config.yaml
model: "multi-label audio tagger"
dataset: "single notes of musical instruments (NSynth)"
train_examples: 184686
time_shift_ms: 100
n_mels: 64
hop_length: 160
input: "log_mel"
spec_augment: false
win_length: 400
arch: "wavenet"
norm: "batchnorm"
depths: [12]
kernel_size: 3
stem: "single"
widths: [256]
num_labels: 36
mixing: "mixup"
init: "kaiming_normal"
residual_init: "none"
optimizer: "muon"
muon_scale: "original"
lr: 0.017
momentum: 0.9
nesterov: true
orthogonalizer: "newton_schulz_5"
adamw_lr_other_params: 0.0024
steps: 2800
batch_size: 64
epochs: 1.0
lr_schedule: "linear"
final_lr_fraction: 0
warmup_steps: 560
weight_decay: 0.2
adamw_weight_decay_other_params: 0
Rows from block 9 of a small multi-label audio tagger, named by matrix and row number. Rows with one number belong to one channel. Each number is 500 + 40 x the weight over its row's rms, rounded and kept within 0 to 999. All counts start at 0. Numbers have three digits each. After the name is the row's rms in percent of the matrix's.
Before each channel's rows are labels from the 100 clips, of 14976, where the channel reaches its largest size: "strongest on" is what is common among them; "loudest band" is the band of the loudest frequency at the time of the peak. Only what is clearly more common there than usual is listed. The data: single notes of musical instruments (NSynth). In brackets: how many of the 100, against the usual share in percent.
# filt: filter width-3 conv, dilation 16 (model.blocks.9.filt.weight, 256x256x3, each kernel summed), inputs 0-51
# gate: gate width-3 conv, dilation 16 (model.blocks.9.gate.weight, 256x256x3, each kernel summed), inputs 0-51
# out: residual pointwise conv (model.blocks.9.out.weight, 256x256x1, transposed), outputs 0-51

strongest on: bass (44 vs 21.8); octave 7 (26 vs 7.9)
loudest band: 1000 to 2000 Hz (32 vs 12.1)
filt.198 108:515445509534459453534441502443501475463419533490447423459479428505520444522528522499535535501465461449505546487565500439469562450537472479466519520552428475
gate.198 105:499493472490517496500530496511498546556565510490420562491563508487464491508512511481509531502469508507503460535480592518522614476489484510571470528515549518
out.198 114:553498417529461522521550486532499502529523425470435556522451497489510504504493487489538536521550461535549495539512471501536493491479537540459546544499467469

strongest on: octave 7 (81 vs 7.9); guitar (46 vs 13.1)
loudest band: 2000 to 4000 Hz (39 vs 7.2)
filt.9 093:514492453514425527461528486511455457535533463509485505520508531469411563466487450549531540503494457490477528584501456552553465496439489550514424489483483481
gate.9 091:482500469521501555535540489523525489526563517506406476467401469454587525512503527486422488492459496475492542421503523477468533413401499505479435463555519516
out.9 097:486513508541526541512493513427554381474442557501498462490540496531470480519474516481490446545494591519527507456538486499517530508503436498449578440539583571

strongest on: mallet (77 vs 10.8); acoustic (67 vs 32.5); octave 4 (59 vs 17.2)
loudest band: 250 to 500 Hz (46 vs 14.9)
filt.226 089:502448481460546521456466477579467556524458469464462482545487538534480533444458515475542496443451485492533464489501526444502500485565506503502494521483471411
gate.226 088:565519510465515457375546481506468446504535466561501413472549475501554614568478482517536437463516555456507514514466513471465512463498526465517546579566592476
out.226 100:478521433490537538480522574566529493459493511489549464478471498484549496595474496536478515495473538474541483538443499566526444478481552488445538484547500531

strongest on: brass (43 vs 5.6)
loudest band: 1000 to 2000 Hz (32 vs 12.1); 500 to 1000 Hz (29 vs 12.4)
filt.207 101:552530450521530439421511550510471485564496520426467585537496549569530495423536501529544547517562459461444467433489502498547465393487469536473530426474531480
gate.207 088:482548498491527522369578524522500509492473513449568509476530571484522554473482527540478458532529507490436508504487588530520572493471468447499498459575535530
out.207 098:481480517435500561512484542397551526485468453527507514528448515443469451548466499471471471465503434561483542437504456458452532550499561460512511545545450473

strongest on: octave 4 (56 vs 17.2); guitar (37 vs 13.1); pitch class E (25 vs 8.2)
loudest band: 250 to 500 Hz (40 vs 14.9)
filt.170 107:531377470515496509497488450592531466496524510489555547509478538560489463516454405517511546479492497567599490476520528512486493453491531435534484553514485462
gate.170 103:463515505485549480444577532484494539485489460521475528456499601475485404468423520490542445514577520517509465450528547442591574532500554513502524534519509565
out.170 122:538444450452511511540516614464375468502482506507493424480488478525534514488531493473493486463575509467547500530532511541483437443471435466402520510551522511

strongest on: octave 2 (32 vs 14.2)
loudest band: 250 to 500 Hz (43 vs 14.9)
filt.97 097:510437418572542503483458560510467538468515472523431492476571482510468511513527555448486491563504511479557555495522456520517520477525462539545490488472454482
gate.97 098:506538476445473503549518517481498499538543477500507511455524493550503506523496523525480533479491508497517547542358571553486480520492516497478517586463614538
out.97 092:528486544495479491479537529548522512502535505491538510507457437435544457488551503459475511457489434445441476516501539593496513476525526485390492497562599466

strongest on: acoustic (88 vs 32.5); octave 5 (62 vs 16.2); brass (56 vs 5.6)
loudest band: 500 to 1000 Hz (46 vs 12.4); 1000 to 2000 Hz (29 vs 12.1)
filt.134 106:470492471535505564546487490560540508450454525456495512513523477419532477450504429470493511501468467505524519417391469530447488460546500487498451485495428476
gate.134 102:530470557537516477508505477507494538448542466552496490455492510573482427531565477468474566445455584495440479513451463460483402503546490517458515512512470506
out.134 100:501569534457496448545481479429493464489493516477516475508442463489537504517499431462451513528525563524471487488539513422516538525473542463528528503503488471

strongest on: acoustic (90 vs 32.5); brass (68 vs 5.6); octave 4 (43 vs 17.2)
loudest band: 1000 to 2000 Hz (30 vs 12.1)
filt.68 081:504500494500459466467628507573500466424531520579514497508473548443519526457472454426464486536504510508493449556481473570500547398533476491540490553582569482
gate.68 096:490523506532493580493482518500533525555555448498502548459509471519517570534543488534519431544525501426478521516529474535555476523511527544463484467475568419
out.68 115:583488487550516515579430491465527487532523495510493504452471459521506487594521496494523549504454540495510514497512516528487456589545522574484532477400569515

strongest on: acoustic (96 vs 32.5); brass (53 vs 5.6); octave 5 (39 vs 16.2)
loudest band: 1000 to 2000 Hz (33 vs 12.1); 500 to 1000 Hz (29 vs 12.4)
filt.40 109:529497470447448471476466563501484531529515456448504491479498469503463518492557498500460555433404535473516461485509440552480459465452421542502507456412460538
gate.40 090:495531526499435530417499493447502513519496466542462582489566569560524566523484512404542499491542553469481512561483474522539509469447512620534508528484539499
out.40 118:433507481523449499545511549469559489488464482548440543542541488517575452473476500478517481477446449567549535437519468506428505496514457517481535490540474518

strongest on: electronic (92 vs 36.4); organ (51 vs 11.8); keyboard (37 vs 15.5)
loudest band: 1000 to 2000 Hz (34 vs 12.1)
filt.70 085:528476504515515600563513561467519477474537474470530461496483487508462522497496491453468572539477481497503438534536515599497453461539500468484526481416481419
gate.70 083:540502439559434521490495480533502509439487477479528501524509489471470505508494515488474471490422510546429428505450517512512522451540473543454474496477551428
out.70 090:462529531511490455434516441597540523566494474525493532478516519467385454495510507533473464529501454461507477498451479495521504513548539506478515462574530538

strongest on: brass (39 vs 5.6); organ (38 vs 11.8); octave 5 (36 vs 16.2)
loudest band: 1000 to 2000 Hz (50 vs 12.1)
filt.15 087:429445510477441453462467454443505532484497517526483507476515473502470514493517478470452499518516519519566471503500567501610530508440484470539487588444534506
gate.15 103:556495541476481551472559500521472459448532503514490532504493487539454507527525509506463483502499568496471478511537458545489531532556513489478443525442554402
out.15 093:587500503534474527501510470479455493481511400462505581503495488451498477528465503542524540558532388453409491498463491475493544516564453425511536548411481451

strongest on: acoustic (90 vs 32.5); reed (44 vs 4.3); pitch class D# (28 vs 8.3)
loudest band: 500 to 1000 Hz (35 vs 12.4)
filt.175 099:550489444527516498527483500497498485444516462540498531470463469486467547537480454539476565480526532557459524486464502473490493450495539487468514455594524540
gate.175 091:462516471444515488511535451530530609490493553570511433465488576442530498551454476467478487503569539421546520489518559592495503488454511554488581495581557506
out.175 093:462510558526555484545492519513500537503477587464533449530513479532567485429511464538458473451507501431505509500519502622424447455553399524486477549479515491

strongest on: octave 4 (45 vs 17.2); guitar (41 vs 13.1)
loudest band: 250 to 500 Hz (41 vs 14.9)
filt.252 099:498500507512492527503528447538514503462494496541516562477587425523574551559489512464493502517552489530485458481524492420512490554533509541474499454523460428
gate.252 092:469486499495477571490558512484472524509541551533559490508539557523401488481475469538491557460533447480425490507439539485460535517504462484498535429546559526
out.252 096:454477535526479493529442523556494478519509482450520482486486508536442376435422530540512455457445469449516535407500482563451462495472495501496463494533532515

strongest on: mallet (73 vs 10.8); octave 4 (47 vs 17.2)
loudest band: 1000 to 2000 Hz (29 vs 12.1)
filt.138 098:463593543488481521508566491429559558513502457555511460418537502542503404494523487475555482547546527545432484502554574458542552572546540514513524525561581573
gate.138 090:531512555503507543467474474418576517502553526536490502500478538456478577573567517566518504519501482465405485595497516429511519519457531537453492473550537529
out.138 107:631404563490524557470457501458483479526545547434502489541530508521480516464460491502508495462546444545576544486472481539500553475444478488503492500442426486

strongest on: acoustic (81 vs 32.5); string (62 vs 6.4); octave 6 (33 vs 11.7)
loudest band: 1000 to 2000 Hz (39 vs 12.1)
filt.89 087:470517524507531426510469500520533454520522481537511518489530559509477511466514579523511465498476552537481562555482547551462518481510516477547527535396520442
gate.89 096:498535538493459590500521501491431589477460492518508507521505489494494499531466494445511428453551544497500514477507562542482459521492507530446502453530517465
out.89 106:505487459541509426470539474515474466450531460497527484514467489514439535541514435523497577490536504492482515524471500411481499445498541527547588557495556532

strongest on: synthetic (88 vs 31.1); synth lead (27 vs 3)
loudest band: 1000 to 2000 Hz (39 vs 12.1)
filt.144 098:437478469480500464499474505519501516472530531522477421532511487424531499498533515464451476470463524477533459516504538522474483543456427565474505465416490479
gate.144 095:557503506545494497470537504489430536538493484487397456420501493548469505472462535486556530496432523509515478551491511479477519528479502459495451424465512509
out.144 098:509499541453418445488449439408502498519454510447498515444525498428532544491501542488458527485469418472533509400560468453473536445462481515520527528534519577

strongest on: acoustic (89 vs 32.5); brass (54 vs 5.6)
loudest band: 1000 to 2000 Hz (40 vs 12.1)
filt.66 096:527504468535551488504496547457533453530550504506502494474506406475464536556497555544430455545492423545487565492481558536522506569501482446531551538467483450
gate.66 110:484523538492513608548480575504495606475492525509472522518560470472517484517520475567449531467536517444453481446487556493477514545515501522486549535436512501
out.66 111:480506470532542455468565469493497515500469438489447525508516555513506464490514490494533474521517440470460521567530584475512493472465510479527525424468571454

strongest on: electronic (83 vs 36.4); organ (75 vs 11.8); octave 4 (37 vs 17.2)
loudest band: 250 to 500 Hz (34 vs 14.9); 1000 to 2000 Hz (29 vs 12.1)
filt.8 077:518535512552534590438517543560436469462530465534472438508530545513476470512479541474508530514449550471548489504556470450426489537486529483545488471438474431
gate.8 101:593452480527523562420525509393509582473458520477530499515456518530528465470527521507486498531536444496459476531575460477503558463546563463468501479526537379
out.8 112:601529527480543490556439447469532548502505553476509481461544497503510506517532473465462541518543475499478503475544476537383522514535461463418449560555513568

strongest on: octave 4 (42 vs 17.2); brass (30 vs 5.6)
loudest band: 250 to 500 Hz (36 vs 14.9)
filt.63 094:533473484468463538429501518511565530467496486462577565458471474406515538506506526524440514570435470474508556481531516445527556502506492486561509571452528490
gate.63 105:525518557525511542373557543561537518475510524519526581496529566483535398515457538487494548529530476483492513542471531488441508465516524525514522469491596528
out.63 097:464466513564487504508449502526494508477551450495480418516572540539552592527490508560491498504618485459571542555528461528452440517501495525450462459559490522

strongest on: guitar (44 vs 13.1)
loudest band: 500 to 1000 Hz (34 vs 12.4)
filt.74 098:433511584460470539520541452482461456516454410463518507475494518510509539464487528515545424500486538462495519544485461463508526499512561569544480514543464582
gate.74 093:531445520503516467466462545464512493519528500524489513505470540509576557519448462506515453481522573513501501508541501463451448507510508535455433532565495499
out.74 096:551595467534531560495491535462495540544545513484427559495559474440541462504434478518498506488440504479430487499436505492490499616553535485522605524535495460

strongest on: synthetic (60 vs 31.1); octave 7 (28 vs 7.9)
loudest band: 4000 to 8000 Hz (26 vs 2.4)
filt.42 092:443483454521485497460588427522481528491532511488525531453485495530521601479483535462566517534463540491535531472519463513483421497518465459587487418447540423
gate.42 082:457470547489523477499551470471505556488475506455531451514492535551518502466489503496507561527536452499518536520477536538526483451547524463514516524565507477
out.42 095:494495603468505516483438489466562463469546508495465457472436521523541420464512437490482526473496473485518467496428557493533488413586496446463514469515564512

strongest on: bass (70 vs 21.8); synthetic (65 vs 31.1); octave 5 (41 vs 16.2)
loudest band: 1000 to 2000 Hz (32 vs 12.1); 500 to 1000 Hz (32 vs 12.4)
filt.85 087:439489431541511603465565456539401504531498483522439486497494481515511484529469553460507528499504513541453545455455510423476476464519469452532498466473405438
gate.85 093:566534560491537477456565515482469542555519454516458522458518519532430492525495385487521453455561525494525502508482531527513496541486512525488558519493506471
out.85 108:542499573507528484585422528473507494561557498538570484484553545529497509544454499576491507441493557589537493527507454571581496600553500487486529548528520601

strongest on: synthetic (74 vs 31.1); bass (55 vs 21.8); octave 6 (36 vs 11.7)
loudest band: 1000 to 2000 Hz (38 vs 12.1); 500 to 1000 Hz (38 vs 12.4)
filt.84 097:500558488525463559466479513469467514540549514452466502471495507528468459536457477491486527552472458504446511492498508512486520513529510553497531534392510495
gate.84 093:478506512467489534521543464451521518504478428445499551547452554456470492498505479486527481473587524486448594466481527465552501532528553522576506498502488474
out.84 096:444504498513517477533493500532563500483469452508572457517491529374481515554493497546492448421554539435532537528495533450510444498461534525478504538521496520

strongest on: brass (36 vs 5.6); pitch class C# (26 vs 8.3)
loudest band: 1000 to 2000 Hz (32 vs 12.1)
filt.48 089:508524546508603497599486551456535495484496549509509474492568527537482465502538536604464500523463488507568475440532541539496534608606510491517513496423400519
gate.48 091:520498501516592487481573500417556540508443502519553462554447519476529511503442461509523472508550506499512538565500616479453511541554521491512490486470560502
out.48 102:533489463451507504463484521551461501473576503460533518511544505505493461475491470415541481491471442539384499528507527501513509456537420466505515528570495460

strongest on: electronic (100 vs 36.4); organ (94 vs 11.8); octave 3 (49 vs 17)
loudest band: 250 to 500 Hz (42 vs 14.9)
filt.27 140:578494470496540525500478515581489528445508503519487525439458463498538463523452434521567510476457508526544459467480473536380448443467483368462458486497511470
gate.27 123:497445470467484491479482534613491514503591530533553467495477427455447553595547492478478554480437523527530464511563535527411434432531484390435544529503538489
out.27 101:458419511521499535521522528537530524454533443503464490472539452486461480459528520477450575556523481425443457479438467432434515514576467535540534509445456551

strongest on: acoustic (60 vs 32.5); guitar (30 vs 13.1); brass (29 vs 5.6)
loudest band: 500 to 1000 Hz (36 vs 12.4); 1000 to 2000 Hz (30 vs 12.1)
filt.88 090:481452515508523397544480537492542503434573476540525530501518520505569518507522536500418437449494472524530452468576466556486520525502447482439483528501523533
gate.88 095:509516567527519581494550490511515492462537440518536525468511500558571533485514503536559487486491554470443518503532571491505500555588529434458495484467551423
out.88 126:540518455531519555428577447485519499454468512508508532499503476519511534477483497511517519526471477440446544595481527413490553482539550505494428512515475389

strongest on: vocal (26 vs 4.7); octave 7 (25 vs 7.9)
loudest band: 1000 to 2000 Hz (32 vs 12.1)
filt.141 090:490471449502501465427472504556487550463477498457508512546431516484493550542432538452506507516495536504561465476511483531457411401450444440456595543535541515
gate.141 096:453486481464460556522508487410424516543474508483459582521560465495489504491517508480515474531498448513428507497495522552523448465490511579500524507488543509
out.141 113:572497483524467512545529558511501509505500528513514469467451451446539469512464400472436488481453460468495513523492509511469435531501445599433499472475501496

strongest on: brass (39 vs 5.6)
loudest band: 250 to 500 Hz (47 vs 14.9)
filt.221 086:479508542514511476447530486468525582523494454508501539508509549517448432564539482570510529494544459468522542489530493460538505458542578415519547538512502475
gate.221 091:442398535444467528529580487473462556529393485502505487554534559540453437464486540460511516563538528485524478480464532491519497515518527517502469509514541498
out.221 106:522531493497519513489473502507466482486458511506557543495538457455479538536486507577551438472518489513471518395519451516515519531413448572487506496574430496