Rows from block 4 of a small multi-label audio tagger, named by matrix and row number. Rows with one number belong to one channel. Each number is 50 + 12 x the weight over its row's rms, rounded and kept within 0 to 99. All counts start at 0.
After each channel's rows are labels from the 100 clips, of 14976, where the channel reaches its largest size: "top examples" is what is common among them. Only what is clearly more common there than usual is listed. The data: single notes of musical instruments (NSynth). In brackets: how many of the 100, against the usual share in percent.
# filt: filter width-3 conv, dilation 16 (model.blocks.4.filt.weight, 256x256x3, each kernel summed), inputs 0-127
# gate: gate width-3 conv, dilation 16 (model.blocks.4.gate.weight, 256x256x3, each kernel summed), inputs 0-127
# out: residual pointwise conv (model.blocks.4.out.weight, 256x256x1, transposed), outputs 0-127

filt.56:32 58 56 87 16 45 56 48 54 35 47 34 38 51 40 39 47 47 59 65 78 34 52 50 38 51 63 57 50 76 62 51 61 55 63 68 27 46 37 60 35 38 44 27 37 39 61 46 62 54 36 39 43 55 29 56 51 38 45 40 53 40 37 46 39 45 57 45 53 56 50 90 40 58 45 36 40 50 55 50 75 34 51 39 53 45 36 75 58 48 61 56 63 35 59 31 79 68 59 36 60 49 60 54 58 39 78 41 49 70 52 39 62 45 64 59 40 59 46 56 45 56 50 50 68 43 37 59
gate.56:38 21 61 50 57 58 43 57 52 41 65 76 46 48 48 49 68 61 56 16 54 55 56 38 28 61 48 57 37 47 66 32 48 45 38 57 59 50 46 35 57 64 54 43 23 79 58 37 52 39 55 55 59 57 37 46 37 50 53 46 50 70 57 53 40 56 41 40 45 54 44 46 58 61 56 47 48 34 47 33 47 68 53 49 41 33 51 10 45 45 56 38 32 57 28 61 36 58 37 55 43 34 39 41 54 61 30 49 66 29 67 45 51 67 26 49 47 63 52 56 44 39 46 65 34 29 52 36
out.56:65 61 21 55 51 68 53 78 42 57 52 53 63 56 51 56 63 49 50 20 40 52 39 35 40 45 56 31 44 19 38 55 36 27 44 38 29 61 42 64 69 56 69 59 65 61 56 46 48 27 66 66 47 50 48 70 48 68 53 54 58 74 59 26 41 49 61 38 39 33 44 23 56 33 42 48 44 37 60 50 40 53 37 66 57 55 37 52 42 71 49 53 36 47 42 55 54 45 61 60 53 51 51 66 44 38 51 70 44 33 46 40 57 49 50 40 58 61 65 47 44 36 58 49 35 39 35 29
top examples: electronic (93 vs 36.4); organ (78 vs 11.8); octave 1 (35 vs 12.1)

filt.115:51 55 40 58 40 35 49 47 35 58 53 36 71 47 59 35 55 51 60 60 54 53 68 49 61 49 56 58 45 44 49 66 42 46 53 28 44 43 47 34 55 59 47 60 47 40 45 48 63 73 68 66 51 61 41 56 55 72 22 35 60 21 43 56 48 53 47 69 49 51 60 74 48 57 64 61 52 68 60 56 49 43 44 26 32 45 66 43 37 39 37 32 58 85 46 50 69 52 41 14 58 55 47 56 54 39 42 67 50 67 61 48 71 25 46 63 24 66 50 60 59 54 49 56 42 63 48 51
gate.115:52 64 46 59 39 29 32 54 34 68 56 60 59 40 64 51 48 67 64 80 63 51 42 47 39 58 65 34 56 59 43 45 39 60 56 33 51 51 36 51 68 51 61 45 43 43 50 48 51 47 48 54 53 61 44 46 56 52 27 41 48 51 44 60 48 41 46 41 42 68 51 51 44 33 63 51 43 73 60 79 58 45 71 48 40 33 31 58 44 60 51 39 75 54 37 49 50 72 34 47 43 31 54 55 53 48 36 24 46 57 52 48 57 55 53 52 32 41 35 52 63 54 55 45 49 38 54 75
out.115:64 51 52 42 46 67 42 36 51 42 15 52 33 67 63 65 35 28 50 58 43 62 61 55 29 59 63 45 54 56 45 54 49 59 52 55 55 54 60 66 45 38 57 19 49 60 46 49 65 27 51 57 42 29 63 45 59 41 41 51 63 76 31 52 41 51 53 41 56 45 42 53 50 53 50 56 58 60 34 64 52 46 29 33 64 45 30 62 49 32 73 30 53 48 61 51 58 48 54 64 52 51 68 34 51 67 61 76 40 46 37 61 44 56 40 48 54 38 38 41 69 64 47 47 58 51 43 74
top examples: synthetic (77 vs 31.1); bass (58 vs 21.8)

filt.135:48 51 53 45 61 54 50 66 56 58 52 66 61 58 42 58 52 56 53 44 53 84 44 30 33 54 42 59 57 67 66 59 32 43 46 69 45 36 43 36 41 62 35 62 32 49 63 52 30 37 34 52 45 49 42 35 57 43 58 35 65 42 42 41 35 50 48 43 47 59 35 62 49 62 52 55 58 46 70 55 40 48 54 50 50 65 59 54 38 56 68 49 33 24 42 54 35 56 40 33 53 62 20 62 30 54 73 63 10 39 40 66 45 31 57 40 38 27 28 68 21 48 62 60 43 34 52 57
gate.135:46 34 44 30 66 61 40 61 34 52 63 58 63 63 53 36 21 51 45 60 68 44 48 50 51 51 39 55 57 57 17 69 54 39 39 46 43 65 52 65 66 55 46 54 47 31 49 33 68 43 25 55 64 34 57 27 49 64 53 71 60 63 44 44 40 37 46 28 59 46 40 61 48 56 40 47 52 65 51 57 42 43 49 36 39 67 57 54 69 23 43 51 35 46 48 50 26 69 42 44 45 75 38 52 62 58 51 56 44 67 60 31 51 59 41 56 49 49 75 36 52 46 62 67 33 48 50 56
out.135:53 58 43 46 29 55 44 57 56 41 56 57 42 42 48 39 43 59 62 49 58 52 51 61 42 50 57 33 59 44 37 51 53 49 51 60 69 67 61 70 57 28 22 43 51 42 50 60 43 52 48 40 80 24 42 46 64 51 48 55 48 48 36 58 49 46 38 46 48 45 43 56 46 31 38 56 53 59 51 64 47 64 53 32 46 45 71 48 46 59 36 34 54 67 45 36 51 41 46 72 44 41 81 23 56 41 55 42 71 42 50 60 54 42 46 59 33 52 53 73 47 50 33 28 35 55 50 28
top examples: synthetic (81 vs 31.1); bass (46 vs 21.8); vocal (26 vs 4.7)

filt.116:38 59 28 39 78 35 53 32 62 41 48 36 34 51 47 34 58 57 38 54 52 53 69 38 52 43 46 43 55 65 43 39 66 26 71 41 36 45 50 40 42 61 62 63 48 64 68 53 35 55 53 50 43 38 40 38 52 46 61 43 58 49 50 57 51 60 26 70 59 48 58 48 53 36 40 36 58 25 44 54 55 47 29 40 40 55 52 64 57 63 50 48 63 64 79 42 46 48 40 44 72 38 32 44 47 43 53 38 63 42 29 56 46 68 47 40 34 39 52 50 41 49 54 47 59 53 47 25
gate.116:69 63 52 68 48 33 42 57 39 63 49 33 61 51 59 51 39 47 61 49 46 67 44 34 59 52 60 54 37 30 58 45 68 81 59 40 25 61 40 58 42 50 65 57 62 34 53 61 58 53 52 63 51 40 62 70 63 41 32 64 64 48 43 79 39 55 60 39 58 40 28 59 40 40 34 48 49 59 64 54 18 46 39 61 51 64 47 41 69 44 39 33 62 50 69 79 52 55 76 66 35 63 67 31 38 53 46 54 42 51 60 77 71 59 70 64 53 52 53 50 52 53 56 47 62 50 36 62
out.116:46 38 61 60 47 67 61 53 56 70 43 47 63 47 50 54 55 59 46 30 44 57 36 51 51 41 52 57 54 31 70 59 28 59 39 53 43 38 34 47 62 51 45 60 45 30 51 54 25 69 54 60 27 52 46 51 35 67 51 54 45 44 62 56 39 53 36 53 57 45 60 35 27 39 55 45 47 45 71 56 39 39 41 48 60 52 56 42 41 42 52 68 49 59 37 55 37 52 37 78 61 54 37 77 64 55 52 44 55 44 56 55 60 70 58 44 57 59 51 56 52 67 51 52 37 44 74 54
top examples: synthetic (67 vs 31.1); synth lead (27 vs 3)

filt.233:67 50 31 61 26 45 38 70 46 50 61 49 26 44 46 47 52 51 36 32 60 63 57 61 35 31 28 44 68 47 73 67 58 60 41 37 40 43 61 54 26 59 28 46 52 63 57 32 64 53 34 55 44 60 50 56 53 38 41 44 61 42 59 74 36 50 64 56 32 56 69 46 37 50 28 61 54 64 45 29 53 55 56 38 50 65 50 61 36 60 45 39 82 46 46 51 56 50 28 39 69 44 38 62 71 41 50 45 49 30 66 45 45 39 55 59 38 40 67 31 62 31 68 39 48 52 38 57
gate.233:65 48 57 42 45 75 38 39 47 49 36 50 50 41 44 27 27 43 45 38 40 55 43 41 42 74 55 48 70 52 44 53 34 31 50 51 51 32 52 54 76 39 59 43 49 53 41 40 51 72 46 63 45 60 59 51 76 45 41 46 52 76 56 55 60 50 34 51 32 53 38 54 62 45 56 41 50 53 62 63 37 41 44 35 62 43 77 36 46 49 65 42 30 31 41 47 33 53 80 49 58 51 48 64 66 43 46 51 57 46 49 41 19 67 66 72 62 51 33 63 22 56 55 44 53 38 54 47
out.233:42 37 51 27 40 49 39 43 69 48 28 51 50 54 39 52 38 65 33 58 56 42 48 45 44 55 52 69 54 48 34 38 58 38 63 54 61 52 58 57 70 42 50 39 35 50 54 65 42 67 63 64 54 55 51 58 51 42 38 46 53 49 60 43 46 53 40 68 53 53 56 56 79 76 63 54 49 55 61 72 45 67 54 34 40 36 40 50 31 47 37 41 66 53 49 35 43 61 56 53 51 35 68 42 44 37 55 82 48 65 33 68 40 71 36 33 60 56 38 47 53 66 29 66 43 31 46 52
top examples: electronic (88 vs 36.4); organ (71 vs 11.8)

filt.17:64 57 50 41 47 42 58 52 46 40 65 58 47 54 59 40 60 72 46 53 41 40 30 56 35 49 31 65 65 22 36 63 26 43 57 46 62 65 43 57 77 57 54 62 36 44 33 65 51 46 40 50 61 32 51 50 49 34 83 55 34 59 51 66 33 54 53 73 37 43 39 56 66 64 64 43 35 44 63 42 48 43 50 52 62 52 49 56 40 51 40 57 54 43 45 72 33 34 59 32 40 57 33 47 61 46 44 51 57 65 33 50 48 68 38 31 40 39 60 66 38 57 40 59 74 60 43 42
gate.17:45 48 44 38 55 38 41 44 40 44 42 43 62 35 45 55 48 43 48 39 44 58 40 28 40 59 41 46 43 72 38 33 53 62 39 51 36 26 67 58 67 47 35 62 61 48 53 38 48 30 43 59 51 65 48 38 59 62 36 51 75 58 56 40 64 43 46 51 27 36 43 39 45 44 29 60 54 75 29 66 55 59 46 69 58 84 70 35 51 27 50 45 63 52 26 55 48 64 53 61 54 39 50 52 70 42 49 42 48 60 49 67 43 57 42 48 64 63 42 45 39 40 65 30 75 35 44 64
out.17:27 48 51 49 54 53 48 48 73 81 55 63 38 51 38 50 45 49 38 59 50 40 34 26 77 37 45 44 54 58 47 41 31 36 81 65 59 49 52 29 30 39 59 42 43 73 61 38 39 41 70 49 48 50 48 38 44 54 49 63 45 45 47 63 40 34 52 46 36 44 74 33 35 70 42 49 61 45 51 61 46 27 63 31 63 31 46 38 49 67 68 58 56 60 59 43 54 59 28 50 56 43 70 61 28 40 85 57 48 48 63 65 55 29 35 71 47 38 44 51 37 46 41 57 35 61 51 58
top examples: synthetic (67 vs 31.1); bass (46 vs 21.8); octave 6 (42 vs 11.7)

filt.2:88 59 54 32 51 61 60 53 36 27 68 51 48 58 42 37 46 68 64 58 49 50 65 62 37 48 49 61 50 53 36 70 49 55 46 41 70 49 54 42 75 41 50 17 64 55 41 30 28 47 48 40 55 50 48 57 55 64 40 63 55 41 69 55 46 20 39 58 28 58 62 50 50 30 58 36 44 71 70 62 39 53 49 50 55 55 72 40 40 35 31 44 73 49 42 43 54 79 53 46 56 69 42 59 55 46 58 35 57 39 44 57 23 48 34 36 44 43 40 59 60 45 29 36 59 48 68 55
gate.2:40 44 53 54 60 32 44 54 61 55 35 50 35 36 40 76 42 58 39 36 59 52 33 54 56 25 34 57 52 42 57 65 43 61 34 31 34 60 40 54 55 27 38 56 38 63 57 64 55 29 51 46 44 27 46 39 49 63 47 60 59 51 58 54 37 45 65 40 48 56 54 45 42 32 59 65 34 68 52 42 57 58 43 45 51 84 47 31 58 53 54 35 51 50 50 30 30 62 45 69 47 49 71 54 54 54 24 41 54 46 70 41 64 47 62 50 43 73 62 37 75 51 62 59 40 29 51 47
out.2:52 50 47 57 60 56 48 37 66 65 35 43 59 19 51 43 45 39 68 58 42 40 52 57 44 37 65 48 50 42 68 64 53 44 53 32 42 64 55 51 51 55 59 65 35 30 40 45 46 40 46 29 43 45 53 58 44 44 39 40 42 38 43 56 55 61 42 40 61 22 61 35 60 14 39 43 38 32 54 35 65 66 38 59 57 75 56 44 60 36 67 53 59 48 56 45 48 45 40 50 47 15 60 56 40 59 37 30 63 47 76 45 59 58 54 59 30 51 51 53 57 47 53 64 76 60 46 47
top examples: synthetic (79 vs 31.1); synth lead (28 vs 3)

filt.232:63 52 44 57 62 32 47 66 56 37 59 51 38 49 48 56 69 63 43 26 72 61 40 49 48 46 41 34 66 17 48 36 47 80 65 29 52 52 43 55 35 46 33 65 47 40 57 43 43 41 57 35 66 63 50 58 52 57 72 58 47 40 51 63 45 53 41 59 64 40 55 48 37 35 41 54 44 71 65 46 54 47 60 56 68 55 43 34 51 49 47 60 48 59 50 46 53 44 58 55 60 52 74 53 55 66 49 37 68 44 47 63 62 34 65 54 68 79 46 47 62 36 62 40 37 71 49 31
gate.232:39 49 52 37 32 54 55 52 60 72 55 36 61 60 62 52 64 57 45 45 35 22 54 38 58 39 49 59 32 43 40 48 57 45 58 48 67 56 65 28 72 49 61 36 51 55 32 56 31 62 59 55 50 48 35 53 44 41 41 57 53 52 49 51 56 44 61 47 34 47 47 58 61 48 59 44 57 57 36 58 54 43 65 49 25 45 52 71 51 61 40 36 73 31 49 28 32 49 34 67 50 24 33 65 43 49 44 45 66 51 64 48 48 50 58 61 37 27 41 39 52 30 27 41 33 49 26 58
out.232:10 47 60 53 39 48 50 35 38 46 46 42 38 46 61 35 47 56 39 64 35 23 50 43 63 65 36 48 43 64 43 39 53 44 52 39 43 54 53 52 51 44 51 41 43 59 47 49 57 59 34 26 47 65 38 66 45 62 59 48 44 72 33 45 56 53 33 45 58 62 41 47 60 46 70 33 30 48 38 57 40 48 37 47 34 38 62 39 56 38 40 40 47 56 42 52 60 45 43 67 38 52 46 50 27 60 32 53 62 53 44 39 21 62 41 52 70 18 57 59 55 80 58 55 58 62 42 67
top examples: synthetic (61 vs 31.1)